Weights of a small contrastive audio-text model.
Data: trained on short read English sentences (LibriTTS-R), 26041 training examples, 15.7 epochs.
Rows from block 8 of the audio encoder of a small contrastive audio-text model, named by matrix and row number. Rows with one number belong to one channel. Each number is 128 + 24 x the weight over its row's rms, rounded and kept within 0 to 255. All counts start at 0. Numbers have three digits each.
After each channel's rows are labels from the 100 clips, of 14976, where the channel reaches its highest value: "responds to" is what is common among them. Only what is clearly more common there than usual is listed. The data: short read English sentences (LibriTTS-R).
# convs1: first pointwise conv (encoder.blocks.8.convs.1.weight, 432x432x1), inputs 108-215
# convs3: second pointwise conv (encoder.blocks.8.convs.3.weight, 432x432x1, transposed), outputs 108-215

convs1.111:126117102140149118127120142115152110116179125150113111156180154165102169142137103133183095103117146097111167201143147159143164130127111061110104099127118137156129130137119152158141132130152115142127107155177155072168123105115138149133154138105133152167106143137076130125097146139123119093155161139103148090092161144163145103
convs3.111:092132112169108181130096147149125101108161103135151103129169090157087132121145128099107114171120152140155158137158100119121127118128174154136149138152141169164193135169124112130113144098099112122111152135086108112121150157071088138122134121123160106150081114122154069081143140092136101111148140127134129077133158147128127108
responds to: the word "was"

convs1.355:128078157146090179150120131135086115123126107144135108120145136160122142167095113129134094130154129143163113130126112134154134128144065100151144112108123153106129153123118133131129125126127138119118134136130149145170128149135124138115088115123165124105125156124122110136148133123138116066128172148107147115149155147131123112
convs3.355:090144172179152142142151128163108167117118151122133136136108154139126107138143142068146159138152127141111089125110144156100124116087155145111084095143113140160157102125129074123147158105107110114104165151125116116089094093113128112142186125127168141144165126120181105110134121121133098149114086131101138088116142126129059127
responds to: the word "was"

convs1.268:118139140096135162102137212124145137104163104109096146152142108112132144133131133140117093116131119132120121157169140120114111121137118144156129129168146100125135059080132151125109130116123126145112100123133157163141133130146163107128148104134163084111151133116122114116138153122096097102116168113100116102144131120117124124
convs3.268:150131165103114104118138114129117142120150150138130138135098157120128131100159114149153106114126141144143127146079127094160151089106117098118110148086128060139150081099149157159123136149142143152122118108146136149153140108144130083117087110139121143134144130141141139148130133164126147128102112112119125185179123089129126158
responds to: the word "said"

convs1.260:103146127130119185113151103143190102121124116120143134118118142150109134116087126114181148116141129107143158131131117144118119141125122069112132124082143113166114128132139114149164170124110136148115098140106107109093139151139150106123071124128124100143125107116069119147163158134131142184129156166121125129152134101079135107
convs3.260:122138106110157096164117188129174136105128145145149098091121102112116144122181114124132085177096138146134169099160141126152126126122121089133109157064096141131145139135111129170134083132098110147121155140139120102182140142128111142139127088169110085137124127136097126129112142129143161140125157151107100113158148165122134099
responds to: the word "he"; the word "was"

convs1.99:110138126126130100138081125130138126143130113152153152093165112151157152069169123109171133162093120110131115149162087148110148170109118135099101151152159099114090142139145143110118148115118127137124151106124123179132101101118136130118115179134128090124139121138131147134153179106163181153159165163104093134102134190134156096
convs3.99:116110114170113115121132123118092122181115083138139132160096141075157129116166172102131134121162129125131081132115127158110123136125169134124120137120135132121121130159162152143105146104156160117105109110124103086129095093106103160125119152152140140069152133091130113135123127127123095105088112120106129135147110117172162144
responds to: the word "said"

convs1.236:109136153143102074077134177124076131125137138116087113144111121138129101121105123155111162094160162106130098150129120121142133157172127127126109117087119149114150153143134144151146144138098127174148146149101115121100133076121141152139128132122148122147153111117142092118163119133079168135138127132126117108125110142150118134
convs3.236:138122126152136126069124129100138084160140123153156110102126139153122136138109155128081147104140163109089126122166118146106121187112118128103110161104179152129140154132134177113130133123139140155149156133111141157096119173164106129135121121156124131166158120101084142196154160113113119122105146093137129108125093098138107099
responds to: the word "the"

convs1.301:111153121105133183116135155155152141136118102134106090132123152111136031139121104136118131120107091062148152145111074136170094113083074157168132131145080140121144085162165130094110156161123136133203110123136112120146124133100131125146073124084123117129147147168142139146110127149160114145117137100146097101132182144103130133
convs3.301:123120137133129172114146162120125141103108161084125140124113099105131144098104119145145121163146149108119120152133105113177118162135093123111147127133100137077111116103151144122102100092109154103125112128125122092117121159115156123156111124150131131110150176127122089126143145132135122124105116128129150098099149117093092098
responds to: the word "said"

convs1.358:163117062097114116146130109117161074122111156114122134121116104127129164130160097141113114138087103124104154160124128147121148149123148221147120118055125139129142097161126089138127112086111123136106122104126141121118161112122118110121128140104127144154123106086103121141129090124156121128141151156106048139141123141109178150
convs3.358:125098120127140149128127137097156132125129073130111116113130147153180134126167144116129115132125087111091121090116123150118106130121143074096090071129133141139148081217131128099131091130093151111104160144089123142066195149181130125098150153140150130111117140136154147117112180144134066155128191107143148126172110100130115097
responds to: the word "he"; the word "was"

convs1.400:173116120103134161157150127105114128166174148104131131156140110047070138240132154099095105148129154165157131089116144137101066139082129099100153141096133141152130113176131142122140135126075129090140081149137124136140115121069150149095163161128087113142101119166115185134135113120101070150146106125117097143203130129175133130
convs3.400:089059124126150130189142146084123124150129136106122148151127124132096133144136102112104150126119141079131133076135147143141104127139115125101139146143125163120081167125143085138129120129091130125116120154074097106111140131125126147140091095120122138113152125122153090133149169130159144089133156159144150151114148112125109123
responds to: the word "said"; the word "she"

convs1.375:124165180167138137046143113138149164100134081123123121125108085119128163131085147110141156125114137129142084104158109120140118223143195134124120119146117122112138107090133138124123109133143135145122139111123112142130111146132156098152120108067104120093117132129125093119192100125163132129116114134150141132156086132091073099
convs3.375:158085112082124124153107147126099107162136150132142130145193102117137099100145150124109130127142145142146123121121128088114147141131115138096123106134106106096128118138117106114141114111194111114151138138099118100131139165108176085146143137146122164150086148149119130086124155123138163156140109171158100136180123136121111128
responds to: the word "said"

convs1.321:096097100150179118149127130121127122132172125136112161149116110156115125150152129151152133128147156140100105152134188112130114145144087099201095135130190143124125129105142144104123124131117123102122129135125139111127155142114115139118105157099129133125118128083123159120074114077143159090138137145140134117114136133151134134
convs3.321:125184168089117116137124153116149110138126126144126095169173123193111114090151110141131132126155133125098155110111113175105098145111125137133129131065147072148134136171156138194153127161116143145100108165142160119157123085126132134121131129134116140132154149120149134142107107104144109101140181148128105143136157094124097106
responds to: the word "he"; the word "said"

convs1.169:146116135138122092151110154143121117106155117142138125139130117131107118152132102146119120161125131134138062163165142141158174128092075166150177143154124122103159141118131123151111092141164154133109114150086115172083127101153140134142122137117149134114154141155133107119132152126103129130165110085140122121121119114132091132
convs3.169:122104152164117120145169103129132165162171168151148137133119191120112099131148126130128135106103110116167098135112164138096145135102094132099165152134116138120135125139147111145127153167156133139143168149132164132146105096127139123127140131120149143119165113141107160167095128168128138107099115096136129164082128097095145133
responds to: the word "was"; the word "he"; the word "it"; the word "she"

convs1.54:127140111120165154076132142116120133120134110135181138117124100149165121147114159133121107110098116137125151121136140083123118129103122134146135144112128132117110148125111090079139113131094121161140129105169149141162159095159152084172113123113131116119097148117142166144081088186120161104067119154106143103139154098083132157
convs3.54:132116170146142145130145128140135128141131135150128094109125126123093107113108147142123156097192160132119086088114107133112141132134115130154139115161169170146121107112123135140165123101099110122123165123138091142069142115110121094053114147092153126136160117099129096144137136115156135151122141133173133122142091073129142155
responds to: the word "she"

convs1.226:113148110104087109119103108145153108133113109127153121167122090156145109134139095146131145148088124124138097130111106153135136180146131139151134143153114149097153139106118124128139146127062122121144136139097129109111122135123120120115134093130077125135101146117130113118114121097109133092172154074097086138101119140192110105
convs3.226:158117152146133193111117136140097094150122129121176112154137163180100122165125132122097111090131138136134171157125147097106097146098117134130124123093126128173139148148125144092150184141163126165115142167181116085152103146113127106092113131142081091152123116118131114146151140158131145151110099191137185117137176093135131086
responds to: the word "he"

convs1.104:109118135097155129135134074090123109159086114122112170119122141116131143123126127126143121147122142109125103132109139120098125101068131146134128130144171099161105124146105129133132125106127137115162104114122128137152140106132136160089124150117139134116128134149144129136130160097135114150149106130099105137114122156143139147
convs3.104:117145139124140110098136121119105160137106143115104109150142138116127138135116122115159137130128153111129130133082103133112113102107133154130116094135123125174114109148133121159168136129143128139073116179125131118124178125103163130124119102098133121144118179138151105107127120114176140157157113096131137141132131158132091102
responds to: the word "said"; the word "he"

convs1.274:155140146131131154111126110132152116154130107111110151114083145128104123089129089087142099117138144089125151153120107128145124169137112127152127145123159156133148078121132121196108164154119133115129130149107139135146120111140126204124104127135125148134144107125163149149145158094180082154110121166148146118138089124109099110
convs3.274:127141124104129121128153141131068089164098115145127103133160176111142108174130143153120107118158150150084134110122119109117157131134153152164137085152158148122120139178129099126151138085145121098126136115140103155136117126140115143068162122125107160167145120101103145165158106128179145142124100111143134173136089095142122101
responds to: the word "the"; the word "of"

convs1.308:112155160103143238079113135140143125140128115141130135136132129130123118138142147129111112128120187124118123062143104137128094115123126126139142110117126152111127090136122129093119110141155120200128119105080103141125139113135101105113100118082143132163163167120174176122140119110126133120129151133092098165120153116142138113
convs3.308:128110104109110077123103118151137100141120113156118121125140125073137137084155117162128157163127154143162143177148120110098098087120142120096122098129132115154150066144130113104124119128150115192156156131131162115134118168178131113115140083105111145187119154137139172113117118119116166150183122150111139124133143141161139130
responds to: the word "said"; the word "yes"; the word "she"

convs1.249:115140159130119126117107158137106099098096100147130167125115115128181106114163130144125132138156110097150129128115119114129103090117076151112151174110134122138170120142152088174146130106135164086104126151115129112128133092155154135174118177107125115143125136150139153108093129170127110136110099087106137117131189147103134189
convs3.249:133173112182104130156110110089138073144144138145127151107134096147139119148140130147089127158111113153114122158114114100113093146138154074106100079097081080122148110140152113127061125119119127124138152125147154109155042113130164150147137094155125110111104122111126140110116089129129135153052133155116107129129131129109130088
responds to: the word "she"

convs1.329:066132144145115104112119150144163146116076106106108120126156140080120109161181124125177112114150124108135135128151069137145091112101167126067111134137111122135110130127132159101135156141132110148127121129133110110099100137118146142125119119106129136141154128157150101072109163140116137173119169105134082142134144150165124115
convs3.329:107144120135133167130160120117108095106149151075130142116132117100127152121131187117113101183108114134113127104138074129145128157141158132097058126135126158162074137099139116121136207152128137139118117129165158104166122154118132135143138124158114130143130104109136081144142145102119128141134137153121104130102137140123137106
responds to: the word "was"

convs1.397:124152154080085117111113141144118130108135123106131094113114112141143098100149094123160165140108138074137124144108071182093165110142103150125078139160121156137154139117142128130110192109147155125145141157092124127136098141114155153133122152161065161156147103145124144117146084104117137172155151119137118132120175118109119153
convs3.397:135112133130171107114123143102092164170141122136118103131120137115121125138141102130105132101157117058107096172121152137119126133162129105163148152149157139084124146131127097113127178105110113151120112125122152110104102107143162161129174113118115144113134138081104127144101129105115153134110101130173086129113119122114150105
responds to: the word "was"; the word "he"

convs1.304:139168149120119134113120102131213124145108123148153109150157105135103132112144119097141182153117130079116113123134114151106133103131136182120100123114128155155117122152115157122166124100101131123130148131115123150058120128134154124106130154109121107125122128117147124110189124078173145160167103108167141110128133102111095130
convs3.304:083134123115115099089123129127123129149105108158136095139145143130148099122102129109137123090153102088118102107141156163141160140086143110141111128181154081127144118184132114096120186124117137170146145112085138157078134134108112126134128111149131133191131122102069149130085091157116154118094083145175149166101090123174143177
responds to: the word "he"

convs1.204:161107102150122086121134141148117144103166137122138155176130145146135164144130134095109123131151134143122129135129094158102103158142093135080106142128158122138132148132150145119128150115106154114092127111090120108115121127125123113144151183131086134117111071149126125169159147143117153132158108118117118141133133148095099127
convs3.204:093110091093143115083130104102130127168125092130103115113128120116156110141118126171159131083094116136161109082125137113145105093123121138146137151114079153116145143126118139100133139146108118138136155117169100115125100147088128096145119142138153144133090102130085117130125169116069150100154109156170156125100089116104147132
responds to: the word "was"

convs1.28:101125105163165116142145161128094091151149101121085130163170141157204140108158105151139090145148102117096127134128128128155109108145072086147143099147115098119134106130123099094117135156144104106126158145162141151130139126130103191135110118165152125127097148105145117167179109099111117103114132101142099129125097103170082130
convs3.28:088148108109148126136124108109124136121151147148119102134173133110114098159115116152100104118119140112190125107111145096155110099088126106139137151140155099147138131136112145129146119128108122150146147122105138124125104149128098118152111133152122130153116146131115152112119118151174173163141096123096170147127115132095137077
responds to: the word "he"

convs1.141:127116105141133118085134119109106149127109139142100120101081110156109083117146079128140111128117165085127151103107133090134139117156095165150101134066117132136149132137124102126115111130117125173154140153120150088110164097137140113116121125083125141118122140161153118168123134101147101154134108150120148122091162125114156177
convs3.141:130153113128159096149137076070140129164126118118086136113120120124142128127160161133145110137087149121127123079143108139145151069130156129149140117161128124108130147141103115118164056132096103136144133106081164084114159140135112091161124124125148153115162088119114116131106168144135141119151149180136117161148127151094120130
responds to: the word "he"; the word "she"

convs1.130:152138088131118122185104169179136149071141147135103133137163130117103156131156155125107100141145107163131158150123156098116123108121119107128111118129123138153107105161104138108142107117112112131113105095137165096170145164162136108122140095119135093110125094115123134152173145141125160099160167104102097129143130135137120135
convs3.130:167161124151144159112139118134149097131142177118166124137090124142074130108114126124152085115143170150112150166161112154122149142157143107155108107116148125148112128099138157156111132135154114137128156146173185159101097115154121130105111140114144091126161183132132155122127137131135066152090120127155106119131108122157151140
responds to: the word "she"