A small contrastive audio-text model, trained from scratch.
Model: 7.81M parameters, encoder arch quartznet, encoder activation silu, encoder depths [3, 4, 5, 3], text encoder width 128, text encoder layers 8, text encoder norm layernorm, text encoder activation quick_gelu.
Rows from block 4 of the text encoder of a small contrastive audio-text model, named by matrix and row number. Rows with one number belong to one neuron. Each number is 50 + 12 x the weight over its row's rms, rounded and kept within 0 to 99. All counts start at 0.
After each neuron's rows are labels from the 100 texts, of 14976, where the neuron reaches its highest value: "tokens" is the input token at the peak. Only what is clearly more common there than usual is listed. The data: short read English sentences (LibriTTS-R).
# fc1: MLP up (text_encoder.blocks.4.mlp.fc1.weight, 512x128), inputs 64-127
# fc2: MLP down (text_encoder.blocks.4.mlp.fc2.weight, 128x512, transposed), outputs 64-127

fc1.392:73 47 14 37 52 44 43 36 61 35 43 60 49 54 50 58 60 44 54 56 61 52 74 56 52 55 66 55 42 40 51 35 68 27 53 39 42 61 47 58 62 57 50 65 53 53 60 49 61 65 39 58 35 39 56 66 40 39 41 56 62 36 59 54
fc2.392:48 46 48 32 56 74 65 57 45 78 33 62 48 69 32 37 34 48 32 45 30 38 40 60 56 42 47 63 69 38 47 48 54 47 52 50 46 37 58 43 44 47 39 52 67 49 41 65 31 46 36 45 21 63 39 38 35 50 51 42 66 59 35 65
tokens: "see"; "still"; "stay"

fc1.5:41 56 32 36 47 45 64 44 49 57 42 63 60 38 61 55 39 63 59 40 61 71 36 51 43 60 44 59 47 48 67 28 48 80 62 75 50 35 57 45 50 45 72 49 51 37 42 55 36 75 53 36 26 51 49 45 58 52 56 63 47 57 54 47
fc2.5:64 56 62 64 55 56 53 48 38 56 56 53 34 56 71 20 61 39 79 38 59 48 38 48 43 51 45 62 34 72 63 43 28 37 51 56 56 65 52 52 46 39 49 56 61 22 57 51 55 54 59 46 58 29 58 40 54 61 79 48 29 54 58 50
tokens: "mr"; "isn't"; "mrs"; "does"

fc1.496:50 48 45 45 65 63 51 56 51 30 44 56 41 43 56 33 61 53 52 55 60 46 36 54 35 25 43 41 63 42 53 61 60 47 47 67 52 52 45 56 39 63 48 55 51 51 65 56 58 39 30 41 43 30 60 44 35 53 60 55 45 59 68 50
fc2.496:36 44 58 45 75 58 46 43 40 36 50 49 44 56 54 61 46 45 47 30 53 47 51 53 44 52 35 50 50 46 45 72 55 43 60 69 57 43 55 63 59 44 51 09 51 52 62 38 46 50 42 54 52 54 59 60 34 41 50 71 50 63 69 54
tokens: "not"

fc1.423:78 46 37 53 47 56 55 50 53 51 41 57 45 28 53 46 60 42 48 45 36 71 56 48 46 37 45 59 51 47 30 37 53 57 73 42 43 33 31 42 48 53 47 71 36 45 50 50 39 33 41 58 41 75 58 48 49 44 61 28 55 46 59 47
fc2.423:44 45 34 55 50 45 53 33 39 39 45 38 57 73 45 60 33 61 32 29 49 59 69 44 59 41 64 47 47 51 26 52 61 52 71 60 46 44 36 53 66 50 58 35 41 47 47 38 53 41 47 53 66 60 76 71 58 50 58 59 59 60 44 43
tokens: "isn't"; "feel"; "still"

fc1.20:57 62 48 43 56 38 54 40 59 60 52 53 55 34 58 38 56 62 44 51 40 72 38 45 44 40 41 53 59 45 40 44 48 63 67 52 44 41 49 54 58 49 53 74 49 60 49 51 34 40 48 44 57 69 62 56 44 36 61 08 61 64 44 56
fc2.20:43 51 40 58 38 48 59 54 45 53 50 40 65 71 42 40 48 55 30 44 35 66 57 34 70 34 67 45 57 60 26 53 56 44 56 47 63 52 28 56 55 49 55 52 38 43 54 46 54 62 46 51 55 63 66 67 40 58 58 49 70 62 50 47
tokens: "see"; "say"; "sit"; "soon"

fc1.70:76 54 61 50 54 35 57 43 79 61 53 49 55 32 48 38 59 62 55 39 47 65 57 49 60 44 37 58 50 41 45 43 41 64 67 55 47 37 25 51 58 63 52 61 51 81 63 50 30 45 61 59 54 61 70 53 41 41 54 21 77 50 61 72
fc2.70:45 52 39 53 39 49 61 54 41 43 52 43 71 62 36 38 46 51 40 54 35 68 63 39 77 29 62 56 46 55 38 52 55 51 69 45 57 44 37 50 49 52 60 47 42 45 48 54 56 42 46 45 48 59 49 56 50 63 63 41 74 65 40 48
tokens: "see"; "shall"; "keep"; "sit"

fc1.364:52 58 56 60 57 53 58 47 75 60 54 56 58 49 55 45 48 44 52 44 55 76 48 51 63 56 48 64 63 34 25 57 64 53 73 33 53 66 44 56 58 68 45 69 43 72 61 49 52 49 63 45 67 65 73 59 40 49 42 41 64 61 47 41
fc2.364:28 43 37 41 42 29 65 33 49 40 58 54 54 48 49 63 44 63 40 49 43 46 43 51 74 50 61 53 60 65 26 54 55 36 57 66 53 36 54 49 47 49 63 61 40 46 45 50 55 52 61 62 31 50 61 59 44 53 43 51 55 42 40 45
tokens: "see"; "so"; "sir"; "sit"

fc1.39:53 64 41 48 69 41 37 63 73 53 26 78 32 78 37 46 50 57 37 38 38 61 33 59 34 65 75 48 48 39 59 55 48 68 41 58 53 54 42 38 44 81 68 49 50 45 59 59 50 34 59 64 70 55 48 49 33 41 48 40 37 45 51 66
fc2.39:55 43 66 49 29 47 46 58 40 48 62 42 41 23 35 60 59 42 64 65 66 11 48 30 55 36 51 54 54 52 41 63 37 46 23 58 47 55 64 55 64 44 45 58 47 51 51 34 35 51 66 57 51 49 53 62 69 62 66 53 55 28 59 26
tokens: "isn't"

fc1.491:31 58 35 58 74 74 74 51 59 50 52 36 59 69 51 38 50 47 70 63 72 46 49 47 44 45 54 43 66 42 40 64 61 45 66 57 40 47 59 46 30 35 52 70 55 42 32 52 58 43 34 50 59 43 69 44 45 61 64 56 53 58 46 61
fc2.491:41 47 53 51 68 61 49 48 40 48 45 49 37 24 50 46 35 50 50 37 63 45 42 34 46 52 38 47 52 46 48 62 39 42 39 61 54 49 60 64 59 43 59 16 47 42 68 47 37 43 39 58 39 52 60 75 34 35 44 54 60 54 59 47
tokens: "not"; "now"; "know"

fc1.284:64 50 42 60 44 64 59 44 59 30 38 43 48 36 64 25 44 53 59 44 61 53 40 47 40 30 41 55 68 60 50 62 58 49 72 54 43 77 55 44 21 48 50 61 64 47 44 44 61 38 32 30 35 42 57 41 36 38 60 54 47 52 58 48
fc2.284:23 59 39 43 62 67 50 54 43 47 57 53 45 36 60 53 52 54 55 30 60 45 47 60 47 51 38 54 57 37 36 70 52 48 58 42 63 27 46 58 51 46 40 35 61 65 38 45 44 42 49 50 42 69 48 68 38 26 34 56 52 60 74 48
tokens: "not"; "now"

fc1.469:70 38 51 36 56 28 58 51 57 62 56 60 39 34 49 47 37 61 45 58 67 57 47 34 60 36 44 66 50 46 33 47 29 68 43 57 36 43 48 55 48 42 65 49 52 62 45 61 62 40 73 61 67 79 64 41 55 41 64 34 77 53 63 73
fc2.469:68 59 58 63 51 51 49 64 47 54 52 42 60 77 45 41 73 49 43 42 41 57 68 42 63 36 68 43 46 40 49 45 56 59 66 59 78 48 28 43 44 55 42 41 24 40 59 48 40 44 54 55 50 62 60 59 51 62 58 45 74 61 58 40
tokens: "isn't"; "say"; "speak"

fc1.365:39 35 51 57 48 47 27 46 57 72 23 58 41 31 29 50 26 46 41 55 43 41 42 42 24 53 52 63 44 46 55 57 39 97 46 59 32 49 35 49 38 47 56 66 31 65 57 46 53 69 54 45 51 59 54 64 47 45 36 55 25 50 62 60
fc2.365:43 36 29 35 73 44 63 54 34 44 52 56 40 46 47 41 53 43 44 82 38 23 31 38 70 54 50 34 51 31 43 56 45 46 30 62 72 37 31 37 51 49 46 52 37 47 53 53 30 52 34 59 52 30 50 50 35 58 45 45 59 37 37 45
tokens: "that"

fc1.74:68 49 20 73 68 64 25 53 56 47 45 55 24 46 51 57 53 39 44 31 64 40 49 59 44 51 41 50 52 56 53 53 62 28 54 55 43 63 53 47 57 51 44 58 49 34 66 37 64 56 35 54 45 46 59 66 30 48 32 71 29 46 39 44
fc2.74:36 34 52 30 63 85 64 58 54 50 36 25 68 42 39 43 53 45 41 53 47 56 52 65 51 30 65 69 74 51 25 50 58 56 64 57 63 48 57 43 58 58 50 49 53 74 57 54 49 53 39 41 45 50 48 37 41 56 44 38 69 68 47 63
tokens: "that"

fc1.86:62 54 49 29 48 41 60 51 44 27 55 43 50 36 59 61 52 56 36 54 51 42 56 50 35 44 39 76 46 31 59 21 49 63 59 78 40 24 33 59 56 68 47 50 33 44 55 61 58 50 25 29 42 65 57 50 51 48 55 50 68 59 44 55
fc2.86:21 42 57 57 67 44 58 27 34 32 40 30 50 60 75 61 41 38 68 41 47 56 52 52 29 51 56 61 44 53 40 65 40 60 57 39 45 41 63 46 52 52 39 46 53 22 81 59 39 50 55 81 53 57 61 43 37 57 59 71 81 62 58 47
tokens: "isn't"; "remember"; "another"

fc1.99:43 60 60 39 48 26 55 46 49 69 41 61 39 55 47 39 33 76 56 53 62 70 43 24 49 50 59 55 45 29 49 48 32 63 40 62 52 40 52 64 39 49 65 41 67 66 48 51 55 46 88 40 63 56 57 60 31 46 43 43 64 41 57 57
fc2.99:66 54 71 58 37 43 63 63 39 54 49 59 75 56 43 29 59 41 43 46 46 59 58 61 49 32 63 47 46 43 49 49 39 50 40 51 66 57 45 51 40 52 42 32 33 52 53 52 50 59 37 62 53 75 57 61 53 58 58 39 71 69 62 39
tokens: "isn't"; "be"; "even"

fc1.255:57 63 48 56 54 53 61 45 61 62 63 41 57 55 37 48 41 62 44 50 38 65 52 64 57 56 44 53 54 48 41 36 62 46 38 34 27 37 57 48 58 56 57 72 42 50 55 70 72 51 49 43 53 49 55 46 36 28 59 76 46 55 38 63
fc2.255:68 40 56 28 64 78 55 55 70 66 43 53 59 43 49 43 45 35 38 48 73 43 59 79 54 50 21 74 63 53 54 45 52 41 38 57 73 56 66 45 51 42 30 41 73 53 65 56 44 46 35 56 37 33 55 38 33 68 29 44 55 35 45 50
tokens: "see"; "seemed"

fc1.466:52 71 37 51 48 53 52 48 55 30 52 63 19 57 63 55 47 81 77 46 42 41 35 64 51 29 38 58 42 38 59 36 32 55 65 63 55 11 32 47 62 63 73 56 44 58 66 39 49 73 52 59 38 41 51 55 56 49 28 54 44 63 47 48
fc2.466:33 44 52 51 46 68 72 55 34 60 57 46 32 61 68 42 40 57 22 34 60 44 60 54 36 59 44 43 39 58 32 57 48 55 43 39 72 60 77 35 31 46 43 42 57 58 68 48 45 51 44 69 42 55 39 54 46 42 94 64 51 60 51 59
tokens: "isn't"; "do"; "is"; "to"

fc1.407:50 30 60 49 55 28 70 64 63 44 72 43 49 39 53 58 47 51 60 54 55 44 41 39 55 41 27 37 43 52 51 58 29 65 50 55 35 23 46 39 67 50 38 36 37 60 45 56 19 44 48 48 49 51 56 28 54 44 65 38 70 34 62 71
fc2.407:46 45 40 42 67 64 52 26 54 37 42 53 34 57 52 39 65 46 45 45 53 61 46 42 61 21 36 50 38 53 45 59 55 52 57 45 67 54 55 53 39 50 71 50 46 49 38 63 43 26 49 46 54 42 49 54 41 49 63 45 59 64 52 64
tokens: "see"; "just"

fc1.490:51 44 55 55 49 47 57 58 64 58 48 64 38 39 60 59 43 44 61 48 57 50 59 66 58 58 35 40 61 52 36 66 52 54 52 48 42 51 48 55 64 35 20 54 48 46 43 40 34 57 51 34 52 55 60 47 59 37 37 27 57 37 57 75
fc2.490:60 52 42 40 61 52 58 37 61 65 27 58 49 50 52 54 61 55 36 48 44 32 58 56 54 36 43 50 32 61 46 52 47 54 47 40 77 47 50 33 35 46 77 50 52 56 47 69 50 26 34 67 60 53 40 53 35 61 55 40 68 27 51 55
tokens: "see"; "is"

fc1.91:59 49 45 42 57 50 19 40 27 45 55 50 48 42 42 42 39 55 45 33 58 39 63 39 49 70 70 32 56 41 41 55 41 50 57 42 45 44 60 33 82 68 54 42 55 63 39 50 50 32 55 62 46 45 52 52 49 47 38 62 61 53 46 28
fc2.91:44 46 40 54 40 32 44 45 48 48 37 44 53 34 54 56 35 46 46 49 61 50 85 44 47 58 53 68 45 81 67 83 48 60 43 58 42 58 53 39 42 47 62 58 36 52 55 58 43 47 53 43 59 72 55 45 66 43 49 43 36 27 50 47
tokens: "that"; "reply"

fc1.207:23 56 34 40 47 63 57 46 37 35 53 51 58 41 61 61 36 62 47 44 56 53 41 41 39 54 56 37 39 42 68 48 47 65 54 67 47 37 57 38 47 56 79 35 34 48 26 43 39 42 56 54 23 52 42 26 35 41 39 59 56 45 44 37
fc2.207:61 66 52 73 44 42 49 71 39 52 52 42 37 57 72 33 57 49 80 40 59 48 71 44 40 62 55 48 41 73 50 39 42 49 59 56 59 74 55 60 34 44 40 60 64 25 57 53 54 48 63 52 57 36 56 43 63 64 66 40 31 38 58 36
tokens: "mr"; "was"; "isn't"; "does"